config.toml
arch = "vit"
model = "sound classifier"
dataset = "read English sentences (LibriTTS-R)"
train_examples = 15625
n_mels = 64
hop_length = 640
input = "log_mel"
spec_augment = true
win_length = 512
targets = ["voice"]
num_classes = 2
norm = "layernorm"
norm_position = "pre"
hidden_act = "gelu"
mlp_ratio = 3
head_dim = 32
fused_qkv = false
bias = "all"
qk_norm = false
layer_scale_init = 0.1
parallel_block = true
inner_norm = false
moe = "top_k"
drop_path = 0.15
num_experts = 8
moe_every = 2
expert_mlp_ratio = 0.5
experts_per_token = 2
shared_expert = false
patch_size = [32, 4]
layers = 10
width = 256
positions = "sincos"
pooling = "mean"
register_tokens = 8
mixing = "cutmix"
loss = "cross_entropy"
residual_init = "zero_last"
optimizer = "muon"
muon_scale = "match_rms_adamw"
learning_rate = 0.0045
momentum = 0.85
nesterov = true
orthogonalizer = "newton_schulz_5"
adamw_lr_other_params = 0.0022
max_grad_norm = 1.0
l1_shrink = 0.03
max_steps = 9100
batch_size = 256
epochs = 149.1
lr_schedule = "cosine"
final_lr_fraction = 0.05
warmup_steps = 910
weight_decay = 0.1
adamw_weight_decay_other_params = 0
Rows from block 5 of a small sound classifier, named by matrix and row number. Rows with one number within an expert belong to one neuron, the router's apart. Each number is 128 + 32 x the weight over its row's rms, rounded and kept within 0 to 255. All counts start at 0. Numbers have three digits each.
After each expert's rows are labels from the 100 clips, of 14848, where the router gives the expert most weight on average: "top examples" is what is common among them. Only what is clearly more common there than usual is listed. The data: read English sentences (LibriTTS-R).
# router: router (model.blocks.5.mlp.router.weight, 8x256, trained with AdamW), inputs 0-127
# up: expert up (model.blocks.5.mlp.up, 8x128x256), inputs 0-127
# down: expert down (model.blocks.5.mlp.down, 8x256x128, transposed), outputs 0-127

# expert 6
router.6:077066139084094057116177142206109065161123169107062142115087153170127134131174151113171106112130110128144131166095150183123116087105078125165140129144149129115159098175151123190128138165144151180232179122176149147126138113165081119105111126115125097099109159170153099142101082168094157128094118105117101096154136113120091099125138112109135127130103121166157145146182166093094125086077
up.0:119255203121123141139170128132127128130128128128130125127138132128121128135129128128123128129129128128126128128128128128128128128128129128126129129128128128128128128128128128130128130126128129124129128127128129128128126116128128128128128128128118128133128128137128128128128128130128134128128128125122128133130128127129128122128129127129128127128153128128128128128126128128127113129129
down.0:113184123126124101081128128128128127128128128128128128128126128128128128128128128128134128128128128128126128128128128132128128128127128128128128128128128128128111128128128128107128128128128128092125128128128128128128131128128128128128128128128128128128128128128128128128128128128128128128128128128127128128134128128128128116128128128128128128128099128128128128128128128128127127128168
up.3:128122132101078127212125129128129129128129128128128128127128122128126128125128128128131128128128128129093128130128128123128128128127130129128128129127128128128125129128130128123129128128127129136128128128128127128128131126128128128129128128128128129126128128130128128128129125128128130129128128128128128129137127125128128129128126128128128128128130129128128128128129131129127130128128
down.3:115123123255188048255129128128128125128128128128128128128131128128128128128128128128078128128128128128255128128128128125128128128128128128128134128128128128128143128128128128163128128128128128128134128128128128128128126128128128128128128128128124128133128128128128128128128128128122125128128128128129128128097128128128128131128128128127128128128000128126128128128129126128127129127120
up.4:255255125255126132255127128127127130128127130129129128128130129128132128128128128128129128128129128128128128129129128065128128129128128128127128128128128128128131128128128128165129128128128128060114124128127128128128134124128128128128128128126127128128127128131128128128128128128129125128129128125127129126121127124128128130127128128128128128128117128129128128128132128128126124128130
down.4:255157098108000133146128128128128129128128128128128128128128128128128128128128128128127128128128128128128128128128128134128128128128128128128128128128128128128127128128128128030128128128128128146128128128128128128128128128128128128128128128128128128127128128128128128128128128128128129128128128128144128128122128128128128128128128128128128128128255128128128128128127128128128128128129
up.5:212122144134084105125151123128133104129130128128133128124107137130139126114130127128106128131133128130223128127128128215124124128126128130127137129126127128127128129127126128135128130121126129084174132131123128128127248141128126128132128128125139130141129128134128126129125128126128122128114128128095127255125129112132127116132130129128128125128177129115129127131164134121147128128083
down.5:122189137136150131255132128128129145128130128129127128128131129128127128129129128129153128128128128128005128126133128042127129128127128127124128128128128129128133128128128128137129127128128128091123128130128127128128127126127128131128127128131131128094128128142128128128127128128128116128128128127129128128133128128128127159128126128127128128128133127140128128129124127128126114127124
up.7:000004114000125143140166127128127123126130128127131127128129129128133128119129128128163128128133128129224128127128126054127128128128129127132128128125130128128143129130128128127125129130127128092127134126131128128127149133128128128131128128130112129059129128128128129128119127128127132128126128128129128127123127136131128119127128127129126129128092128128128128129128128128123128129154
down.7:000000101002198043165135128128128103128127128128128128129127128129128128127129128128119128128128128128129128127126128104128128128129128128128126128128128129128020128128128128154128128128128128255128128128128128128129131128128127128128128128128128128135128128127128128128128128128128130128128128128130129128150128127128128133128128128128128128128164128128128128128128128128130134128126
up.8:124126204050103104015080122134128109124125129133115120116118129126142129150128134128128128129138127123122128132128130130130128127128128128149129129128126129128107130138137129138119139129130125107115120135128127128128124146128129128125124126100037128135128136131129127129125127125142129126129127124124125133125128115127119124128128126128135130128129128130129130128101128128141103126148
down.8:072131082000158138255115128128128131126130128127129128128138130128128128130128128128148129128129128128050128128132128087129128128130129127126156128129128128128134128128128128250128126128128129104121128129128128128128117126128130129128128128128123128127128128127128128128129128129118105128128128129130128128085128128128128149128130128128128127128126128125128128128130127128127132132140
top examples: voice: male

# expert 1
router.1:008027000007033049050090092069120106134137106130107115146154151111102149086109147122110173110140148103090109169137148089178162171137169115157162091155094123122102126113082125086167143115105163217199148154172108137130177146136147122129136117125164154137108111102140124129117112048170150141110154172114163153107117114133122095124093112139152149108119125112086144113114097113181178108155
up.0:108133136234194143000101126112124128123131127134128127174129128123130125135126129129063120129129129129036129126130120088128133127128131129132129128122126126129101126128130129150120122125132127143149129125132124129128140122128128124130129128141129135143130123135127129128128120123125121128114128131129127133119128162130131025128128127128124128128133129116131127130132133129120138129141
down.0:000138150086255102183158128128129131127128128128128129128125123128128128128129128128244128128127128129186128127123127168127126128128128128127123128128128128129129128127128128015127128128128129131128128129128129128128093127129122128128129128128200128128128128124128128128130127128128150128128128128127123128043128136128128137128128128121128128128128128142128128128128128129125115128107
up.2:000000128130127126119219135130128128127128128127127126129124124128130128160127129128099128128128126128128128128130128173128128128127128128128127130127128128128229128128127128121127128128128129255132128128127127128127129128128128128128128128127120130128129129132128128128134128129129125128128129128127128134124128146128129127128128128128127128128135126125128128128133127129125129128121
down.2:255012064123137130255127128128128129128128128128128128128128128128128128128128128128134128128128128128126128128128128000128128128128129128128129128128128128128135128128128128144128128128128128232130128128128127128128128127128128128128128128128130128069128128129128128128128127128128123128128128128128128128032128134128128113128128128128128128128125127128128128128128127128127125127135
up.4:255114132000000140124000125128136129130133130128131124127127131126132128135128129128127128128130126129074128127129128111127127128128128129128128129126129128129019128134129129129128126128125129150126107129126130127128011134129128128128128128127126128126131127131128129128128129129125129128127128128123128127125129126128129125128128130128128127129168128129129127128129128128147128128126
down.4:105000128131124131125132128128128126129126128128128128129135128130128128128128128128064128128128128128255128127127128056128128128128125127126123128128128128128255128128128128131127128128128128127125128128128129128128151128128129127128128128128118128255128128128128128128128128128130128128128128128111128128131128115128128112128125128128128128128157129127129128128128129128131128130165
up.7:111123135131014107117089132130129118128131133127126129128088120132242130098127128131187124126133127134121128128128127172128125128127128127132132131129131127128081117128132126164128129125127128130134191124130138128126138127128129127135128128131097128128128127133131129131131120122129149129123131129124128187104129116128132117130126130128132128129176129126129131129124110127130084127031
down.7:109133255105140140130126128128128126127128128129127128130130126128128128129127128128146128128128128128189128125130128089128128128130128128129128128128128127128130128128128128146125129128128128208131128128128128128127110129126119128128128128128148128122128128129128128128128127128124126128128129127165128128255128123128129119128127128127128128128118126125128128128121127129128130128116
up.10:138124196099034000107000130128128126130128128128131128130121132129128128130128129128132127129128128128160128130128127123128126129128128128128128129128128128129133132128127128132125126129129128165139129129129127128129214131128129128128128127128121130134128128132128127128126126122129128129123129138130128128133128129128128124128128127129128128128255128124128129128128129129125136128004
down.10:078058138087119012062130128128128127128128128129128128128131128128128128128128128128134128128128128128138128127128128123128128128128128128128127128128128128128057128128128128255128128128128128113125128128128129128128122128128128128128128128128127128132128128128128128128127129128128112128128127128127128128134128129128128140128129128127128128128239128128128128128127128128128128128164
up.12:124106130135124155170000134123129200127134135130123129128128127118149128112132121129152128127117128129055128135126124255137132130131129128129129118128135126129130129128127128182128131131121128122102127124130128128123118131129126128129130128126110128129128127000129126127107127124129130127129129117136129148129128166128129126129123128128122132128128128123127130128129127130129133128099
down.12:000115133152102097114135128128128111129128128128128128128126129128128128130128128127185129128128128128144128129128128000129128128128129128128131128128128127128149128128128128063128129128128129122132128129128127128128124129127121128128127128132138128129128128126128128128128125128127129128128128128103123128196128126128126124128129127128128128128128126127128128128129128128127121130000
top examples: voice: female

# expert 5
router.5:203171186177211164161182165160132164112118076109116117131092100107109113122107075137125106141116131144240109127161142128105100166130139131029176127096134148107213169124135093194091093099130138055145084119109123126124131069142108145117161104117092139119138124134187128105118147186144151128132121135167117149174198170129157118151152131133082116124084137116112124097143139143063072134109
up.3:099136129167159230141120114133127144135127128127126133126128123129151127118126129129136135130125127129222128136129123225129129129129123127133133135128129129127148132133128129139137129125131130170122133128119124127128117123127128134128124127131111120123128127118126123128139135140156137125125125127127127107095127136126124121122128117129130127127130125130123128127146119128105125126000
down.3:170127117131174076255128128128128139133136128128128128127128129128128128126126128127164128128128128128122128128128128166129128128128128129129134128128128127128113128127127128153129128128128127147128129128128128128128128125128122128128128128126128128125128127132129128128129130128127116128128128129127128128165128137128128187128131128126128128128167128129128128128128128129125139126083
up.4:088146250137138134125111129129127141130128130129127123128134113128255128117133128128254130130128129128070128139128132051132130131128129124093146127128128128129000126129160128255179137128124129134129128128128129128126112124129128128124127126120166119021128125126125129127127133127118123128128128107123129128098128123127128116128128124131122130125000134135127128130131131125118141128126
down.4:143135000123033244211119128128127127128128128128127128128085133128127128128127128128137128128128128127121128128131128125131128128131126127130108127128128127128128128128128128085128128128128128077128128128128127128128129131128129128128128128128128128127127128126128128128128128128139139128128128129168128128074128128128128215128127128128128128128132128128128128128128129128129146129155
up.5:070127124124000149190143125127127129128125127128129128127131131128089128141130128128133127128128129128255128128128127146129128127128126129133126125127128128128133130128128129010128128128127126135116128129132128128131120130129129128128128128096127129124128135131126128128127131130128143128130128127129130125131127131127127121127129128128126128128147128131129128128115131127125124128100
down.5:203147060015164096255124128129128106126128129128128128128159128128129128128127128128132128128128128128000128128132128103128128128128128128128128128129128128128170128128128128144130128128128129170126128128128129128127129129128128128128129128130128128157128128125128129128129125128127103128128128128087126128241128130128128126129126128129128128128179127127128128128137128128130175130133
up.7:255218119129196243217137132128127122127128127129132128131130128128131128127129128128128129129128128127255128128128128123129129128128128128129128128128127129128255127128130128129128129128128128124123127128128128128127103125128128128128128128126118127128129128119128128128127129127129126128130128127128128129000128127128128123128129129127128128128130128124128128128129128128121103128128
down.7:171000110120000086094127128128128129128128128128128128128128128128128128128128128128155128128128128128128128128129128133128128128128128128128127128128128128128054128128128128124129128128128128134128128128128128128129127127128128128128128128128129128144128128128128128128128128128128127128128128128127128128135128128128128180128128128128128128128255128128128128128128128128128127128000
up.10:025187255156112180219109128130164132125127130129176129128136141128123128133138125128128128130131127128101126128133128159129129129129132125122127124127127128128111131130132124057127129122134129091116128122123127128123093133130128129127128128156113130153129130126128132129099146131132135130131126118131129076132128255129127126127135116148135127129127127138123132128128128130128118129136
down.10:147165136097000110000133128129128108124131129128128128129141128127128128125129128128116128128127128130164128131124128000128128128129128129127093128128128128128122128128128128106128129128128128255128128127128135128131244121127130128128129128127127128120128129130128128128131126129139180128128129131121128129150128137128128017131130130129128128128158128122129129128126131128131000134236
up.15:077000065000133088135092126128128128131128128128129128128129130129118128129128128128127128128129127128128128127128128133128128129128130128224129129128128128128210129129126128069130128128127130186149128128130128128128141131128129128127127128128129130133127128127129128128123129127133131129128128129128128124129129128128128136127128128128130128128107129129128128128130128128110125128128
down.15:086088000125136101130128128128128129128128128128127128128122128128128128128127128128128128128128128128120128129127128255128128128128128128128127128128128127128135128128128128170128128128128128134128128128128128128128129128128129128128128128128134128128128128128128128128128127128131128128128128128123128128125128128128128122128128128128128128128040128130128128128128128128128128128111
top examples: voice: male

# expert 2
router.2:113059102079070184189088127087125200090131112146154110133176143168183142110134144128172115110141135101115144135189143122125168148146179147141101163108121151109151186096129133136127120191138145142132120118085100133160068105112146117114136130165089158123148112116105144126135098098140112150177115107109126132080102137120138170097096142081079133115078124109113087126061101140048068137170
up.3:080152128132135255130139128129129125129129129128126128130129129127129128123126127127255128128131129128141128129128132126131130128128128128134128128129128128128116125128128128255130128128129128130127131128127130128127099086128128128123128128125255129078128129077127128128132130131128111128139129128141128131129128142128129120128129130127123128127103127128126128127129127128098116128165
down.3:006127243243123081055130128128128128128128128128128128128126128128128128129127128128039128128129128128131128128128128124128128128128128128128125128128128128128129128128128128132127128128130128125103128128128132128129124128128126128128128128127075128126128129128128128128128129128126126128128127128117128128172128129128128070128129128126128128128134128128128128128124128128129122129217
up.5:044128135112140124165135126129130115105132132128131126122125128125126128134127128127128125128131128132127128130122127151126130129125126130129129128124142128129131128130143128129108128124128127109165129128127129128127126128127128128128126128115120139152128128139128128128113121132111124129130130122127128126121127255128131130128130126128128128132105128129129129128129132129077126128161
down.5:000149228186106057125126128128128125129128128128128128127123128128128128130128128128101128128128128128125128128130128104128128128128127128128159128128128127127032128128128128171130129128128128110132128128128129128128130130128128128128127128130123128020128128128128128128128127128130124128128127128164126128097128119128128000129129128131128128128119128123127128128100129128245126128255
up.10:078154121137119119100131139133139127133128128125129132134129032134143128130128129129116132127157128129110128136127130042127125131129130128128126129128132127128234129127132127067131128128127129172121108126125128127126162129128129128129128127128127129156127129133129125128122118123128074131128128124129128131129132109127126153139129127128132128128222129127125129130135128130121185127132
down.10:096203167157133109169128128128126127128128128127128128128126132127127128131128128128148128128128128128089128122129128134128128128127129127129129128127128129127052128128128128067127122128128128137127128128128127128128065127128129128128128128129122128000128128130128128128126128128127143128128127128215128128161128138128128148128129128124128128128255128115128128128125115128126137129255
up.15:091127136136108127129147123127134130120128119127123129128129112128125128134126128129130128128128128127131128128128129139132129127127127127129130128128127128128131125129140128114130128128130126115127128128128128128127129125127129128129128128135130128126128135128129131128132130124128129128133127129129128116126128126127129124129126128127128128128130129134127128127128128129131129128153
down.15:127128135128128157138128128128128128128128128128128128128128128128128128128128128128030128128128128128216128128128128129128128128128128128128128128128128128128139128128128128127128128128128128131127128128128128128128126128128128128128128128128128128128128128128128128128128128128128128128128128128128128128126128128128128128128128128128128128128128128129128128128128128128128128128141
up.17:209071173148120177072144130131128072128130129130132127122077129128115127129128129128156130128133128128159128130126128233128128128128128128130128128129128128128108128129127129121128127128128128164176129130127128128128141128128128128128127128126138128132128124161128128128124129129126125127126128130117128130129129134129127104128128128128128128128000128129128128128118141127126127126123
down.17:120135255255122133169135128128128130127128128128128128128129128128128128128128128128124128128128128128112128129128128126128128128128128128128127128128128128128206128128128128255128128128128128128118128128128128128128122127128129128128128128128129128124128128128128128128128128128130128128128128128155128128112128142128128117128128128128128128128245128128128128128127120128128130127209
up.18:105099132231120118244114089130129144123139133126126128134127200115071128127131133128140128131125127127255127135129128068129130127128126129127127124124131126129204128128126128186128123128128129148129125126137125128125134126128127128126134128135128130122127128250126127126121127134132148127128127128107128065113130099129129127129129127125127129144114129123129130127122168133120075127145
down.18:123079122080123225255115128128129125127128128128128128128121128128128128128128128130114128128128128128055128127128128160128128128128132128125095128128128126128126128128128128161129128128128131255125128128128131128128152128128129127128128128130140128080128128118128128128127128128142126128128128129143125128125128160128128155128129128128128128128129128125128128128127126128127131131135
top examples: voice: female

# expert 0
router.0:143154148182166125133231114115167137064103083146161157129140038150128117171136132157128115133113131104098115076123097215091068092121102119098095129141102121128089161105181143112096112139101095069142108138091168138143085089135149127158109139122147094093161171173126118153160166181090114123154133142182138087161121192129174122117126124130148120125169167153134103146053118188099184117169
up.2:255125125131108029103129135124121145127128128131129130130125114130164129127122114122146126129122127125156128128128125114127136132128121128115124111126129128128126125128128129135136128127124125126139135123130128129125122126130130124129127128101131128201122120114132132131145134142138137131114129136124131132163128153131133126127128125132128129128110127143127129129124126128123100125095
down.2:111140119146096136246140128128128130127128128129128128128188127128128128123128128128104128128129128129132128129124128124128128128128128129128128128129128128128204128129128128126129127128128128062129128128128128128132141128128128128128128128128128128085128128126128128127128128128127126128128127128127128128255128141128128051128131128128128128128206127130128128127119127127131129123138
up.3:140124137014196109082041120132148086125126131127129129121122128140138128106129133127101127128134128125095128120128127154124124127128124130135129130128128128127084128127131128145122126125129128124107117128125130128136133121128125128128129129138146125135127127136128130128128122118121123123128128133126124124131127133130111126133128128129129128131133129124131130128125137128138129128140
down.3:142162140255147144000179128128127208127120128128128128128046127125128128139127128126137128128128128128155128129139128170128129128132131134124071128127128127128233128127128129000128128128129126107113128128128129128129125129127140123128128128127134128043129127129128128128129135128127130128129128129251131128143128123128128165127129128128128128128119128129128128128129132128117133132189
up.6:148169124110109128242132128128128129128127127127128128128129125129130128128128129128125128128130128128000128127128129105128128127129128128128128128129128128127131128128128128255128128129129127105128127127128128128129134128128128128128128128126129128127128128128128128128130126128129128128128128126127128134127128129128128128129129129128128128128123127129128128128128130128128128128126
down.6:255137145149000154228128128128128128128129128128128128128128129128128128128128128128135128128128128128255128128129128146128128128128128128129129128128128128128119128128128128031128128128128128176128128128128128128127127128128128128128128128128127128130128128128128128128128128128128127128128128128127127128128128128128128126128128128126128128128255128128128128128128127128127128128106
up.7:147056132137255130164116130128127114128126124125110130130132121128163128123125128128121127128120126131126128124136129124121127129126125124132130138126128129126153124127127129163135135124126130037131129130120130128127120125126124130121128127147002121136127129042130128129129125128127137129128129125142127137143128141135128132130128129127128127132124126127129124128136131127127137128128
down.7:255000080209152095165131128128127131130130127128128128128133128127128128128128128128167128128126128128151128127128128131128127128128128128129122128128128126128187128128128128122127128128128128155126128129128130128128126129128128128128129128126128128127128128131128128128128128128129142128128128128138128128153128146128128052128131129126128128128139129126129128128121128128126118129186
up.9:211160139126136102120121112127138129131126120127119128134142120137117127140127128126127129127131127113100128122133131166132128128129129125120131130129128128128133125124135129133131128128134121066118092123129126123131202132132127129132129128121139125136130128128128128128163128144127138126128128123127128129129127126131123149123127126125129128128227128132128125128149125129114140129151
down.9:025133171158118151146129128129131124128131128129128128128128127127128128129130128129131128128125128128099128134124128000127128128128128129126129128128128127128077128129128128000128128128128128116126128128128134128127105127128126128128129128129137127139128128129127128128126134128124122128128128129126127128114128119128129138128129128129128128128145129129128128128116130128136132134000
up.15:128106255128148132139112129127130125127127128128123128128128125129130128127128128128129127127127128128199128128128128121127126128128127128137128129130128127128128127127127127131129128127127128127135132124128129128128131128128128128128128128133129126129128127099128128128126128122128125129128128128129126128129127128130129129129127128129128128128147130133128128128129127128132129129255
down.15:255155030128140117115114127129129117128130128128129128133135132128128128129130128128098128128128128128094128130127127001128128128128128128129128128128128128128119128129128128255129127128127128132115127127128128128126128129128128128128128128120127128000128128126128128128126129128128134128128128129126127128008128128128129202128127128124128128128104128116128128128095128128128132125132
top examples: voice: female

# expert 3
router.3:209235194226170184203211178178161139144135139173132160126147126126087131088110140148120109154125115103103123138155101070125151170100098132129167120127121128105110101122094104065155151101090126037007089068075120139119119153126153143102088115155071099149104126074116140103129087090144134145093120152084125170182107115141132165157110115148168116118200119131086118128115159091190109157127
up.1:136141127126000138161024125133129132127128130131128123128130133128136128132129128128196127128128128128124129128128126044126129127128127128130128128128128128128170130131128128126128128127128127117123142128130128128128107130127129127127128128129106128129128128121128129128124129128127128128126128127125128153129128155128128128128129126129130128128101127128128129129131130127127129128128
down.1:161132106116129129064129128128129126129129128128128128128130128128128128128128128128096128128128128128185128134127128121128128128128128128127128128128128128128128128128128128000128129128128128146128128128128128128127127128128127128128128128128129128255128128128128128128128128128128121128128128128128128128171128121128128169128128128127128128128147128127128128128144128128126143128216
up.5:117158119122126129255142128127127127127127128128127128128128112128129128126128128128129128129129128128075128127128128144128128128128128127128128128128128128128127128128128128126126128128129127255128129129128128128128135128128129128129128129129139129129128130149128128128136128130127129128128128128129129129125128128128128128128128128128128128128153128129129128128128128128127130128130
down.5:203129130000230111130127128128128128128128128128128128128128128128128128128128128128058128128128128128125128128128128233128128128128128128128128128128128128128131128128128128123128128128128128124128128128128128128128121128128128128128128128128128128129128128128128128128128128128128084128128128128128128128142128128128128105128129128128128128128000128128128128128128128128129127128203
up.7:255199138057137255000105128129125115121126123127130135129126128130105127145127127128128127132123128133142127127129128169133126126127126127126131131128125124129133132128128128058136129128111128203092128128128126128128021107127131129132127129249163124126130123133127126127129125123129124129127127128128129109133132130123125128128128129129127128128112129125130121126075133125129117129139
down.7:126127152088255128048136128127128131126128127128128128129119128127128128127124128126091128128128128128141128128127129255128128128129129128128124128128128126128123128127128128118127129128128128160125128129128131128128123131127128127128128128128144129111128128128128128128128128128128161128128128128129128128136128129128128148128128128128128128128124128131128128128126128129137098130186
up.12:128124128137115153046000129129131128127127128128129126115128118127127128131128129128125129128127128129091128129128128116128128129129129127128128128127128128127129132128129127121128128129128130127129126128129128128129131177128128129130129127127128128129128128132131128127132129115128129128128128128129128137132128130128129141128127129129129128127133128127127128128128117128142127127152
down.12:127129132127255127224128128128128128128128128128128128128128128128128128128128128128128128128128128128128128128128128123128128128128128128128128128128128128128127128128128128128128128128128128126128128128128128128128128128128128128128128128128128128127128128128128128128128128128128128128128128128128128128127128128128128067128128128128128128128128128128128128128128128128127128128128
up.13:133255134127140183000134128126125121123128125128120127132128132127130128129128128126127128134127128131135128129131129132128131128129129128128126128126127128128138128128128128119125132128131131052127125132128127128126102123128127128129130127139115129125128125133127127128134129131131129125128127124130128125117128120127123121126131128126125128127122127124128128128126128127039124128141
down.13:149128138197117138131127128128128130126128128127128128129131127128128128128130128128084128128128128128000128129128128255127128128130129128128127128128128128128138128127128128122128128128128128128128128128128128128128123127128128128128128128128122128117128128129128128128129128128128130128128128128136129128113128129128128227128129128128128128128128129128128128128128123129128121129132
up.14:110128132129125141018112127129128126128127127128126128128127133128128128133129127127153127128128128128115128130127128133128128128127128129125128128126128128128111129128129128128129128128128129134129126128128128128128155127128129128129129128124172128128128129125128128128122128129128128129130128128125128126128128108130129128128128127129128128128126128129128128128129130128125122128152
down.14:176133123066250132100125128128128131128128128128128128128129128128128128127128128128121128128128128128170128128128128154128128128128128128128128128128128128128128128128128128114129128128128128131130128128128128128128122128128128128128128128128125128131128128127128128128128128128128127128128128128125128128133128128128128131128128128128128128128000128128128128128128128128128129128035
top examples: voice: male

# expert 4
router.4:102089142200126121123095133087183143153109107146112119096154116123131152169117134138135169143120155155145142089177099188108100122177160140183095122143125109120092152126120145148082105147122159145054004179097108086121159095100126154147179118084122177159152148153145155138134107146115129087180140086169143086088114053093123171080128151045132145078154116094162125122121121177094108161055
up.9:015255142169130041237114126184126123128134127129120130138130129126131130141128131126134127131127128131239128130128129000129128127127112130120129131128132128128196125129125127169128126126131127107119121126118131128127118120128129130128130125125172128116127133145128127128118127131126128133127128030127128118124129106127128125129130129128124128130134139122128124127126146128126066131127
down.9:164098193174089130255122128128127128127129128128129128128134128129128128128128128129117128128128128128048128125128128168128128128128128126128141128128128128128197128127128128000129128128128127000140128128128130128128138126127126129128128128129073128101128128129128128128128128128125192128128128128119128128188128111128129098128128128127128128128131130127128128128128125128126132128025
up.11:107113123128121141066255127125125118122128128130128128135130127129153128021128128127123127130127128134137128127128128019126128128128136128108128132128129128128156126128129128117130129125128131255124129129127128128128164123128127128132128128116026128133128129126128129129130128132127124130185127127131129127128128122128130128128128128126128128128211128128130127128126128128121127129130
down.11:255147127129191127076128128128128126128128128128128128128133127129128128128129128128115128128128128128131128128128128118127128128128129128128127128128128128128213128128128128092128129128128128070131128128128128128128125127127128128128129128129136128118128128129128128128128128128128129128128128127111128128138128129128128127128127128127128128128126128128128128128118128129128128128092
up.13:214244130168146102143099142132127078135128123128149119131131091129255126116128130128097129128133129129117128129125133138127131129126125131164130136131131129128027129128130128080128126128130127107084100124123128128131131129129128129139130128127134132073135123156128123128130118125130116127135128123119128143146129106131134137131130146128123128131119130121123127126144143130128116133255
down.13:255126084093044083068133128128124130130128128127128128131134129128128128126128128128125128128128128128060128128128128064130129128130128125128131128129128128128081128128128128162129128128128128155156128127128128128131097128130130129128128128122115128115128129128128128128129127128132122128128129128130130128126128108128128126128134128130128128128125128119130128128129126128126081128056
up.18:126142120147135126113135124126130119125128124128123128126130129128124127143127128128111123129127125131133129128122129082122129127127126131052123127125130128127137127131128125095138128129127122126128129120132128129131129124127127127136128128136149129128128132224129127129132131127121099128138124128131128116131128127128130140128128135128129130131126128129130129130067131128123144127137
down.18:127255142034113156102128128128128143128128128128128128128128128128128128128128128128255128128128128128177128128133128219128128128129128128128131128128128127128133128128128128192128128128128128084121128128128128128128113129128128128128128128128130128124128128129128128128128128128129128128128128128127127128113128126128128092128128127129128128128139128128128128128124123128128117128077
up.19:255255133132255255088251128128128129128127123128126128126129132128112128129128128128090127128128128128143128127128128144129128129128128128129129128128128128128151128128129128091125128127128128125130129128128128128128120128128128128128128128129115129128128128127128128128123129135125128129132128128129128135065128128128126129128128128128128128128125128129128128128128128128092142128127
down.19:142177034128146159167126128128128127128128128128128128128125128128128128128128128128127128128128128128111128128128128100128128128128128128128128128128128128128124128128128128017128128128128128115127128128128128128128127128128128128128128128128129128120128128128128128128128128128129128128128128128127128128197128128128128118128128128128128128128028128128128128128128128128128128128152
up.25:255255159218130129097136128127129088129128126128128128127128127127129128119128128128123128128128128128122128127128129130129128129128129128128128128128128128127163128128127128125128128128128128060103129127126129128128100126129128128138128128128130128129128126127128128128127128128126129128129128130129128194128128112128128130127128129128129128128128128128128128128123128128127135128150
down.25:255166170106255043118128128128128128128128128128128128128128128128128128128128128128132128128128128128128128128128128006128128128128128128128127128128128128128188128128128128136128128128128128126127128128128128128128132128128128128128128128128128128124128128128128128128128128128129129128128128128128128128129128127128128151128128128128128128128080128129128128128128128128128128128117
top examples: voice: male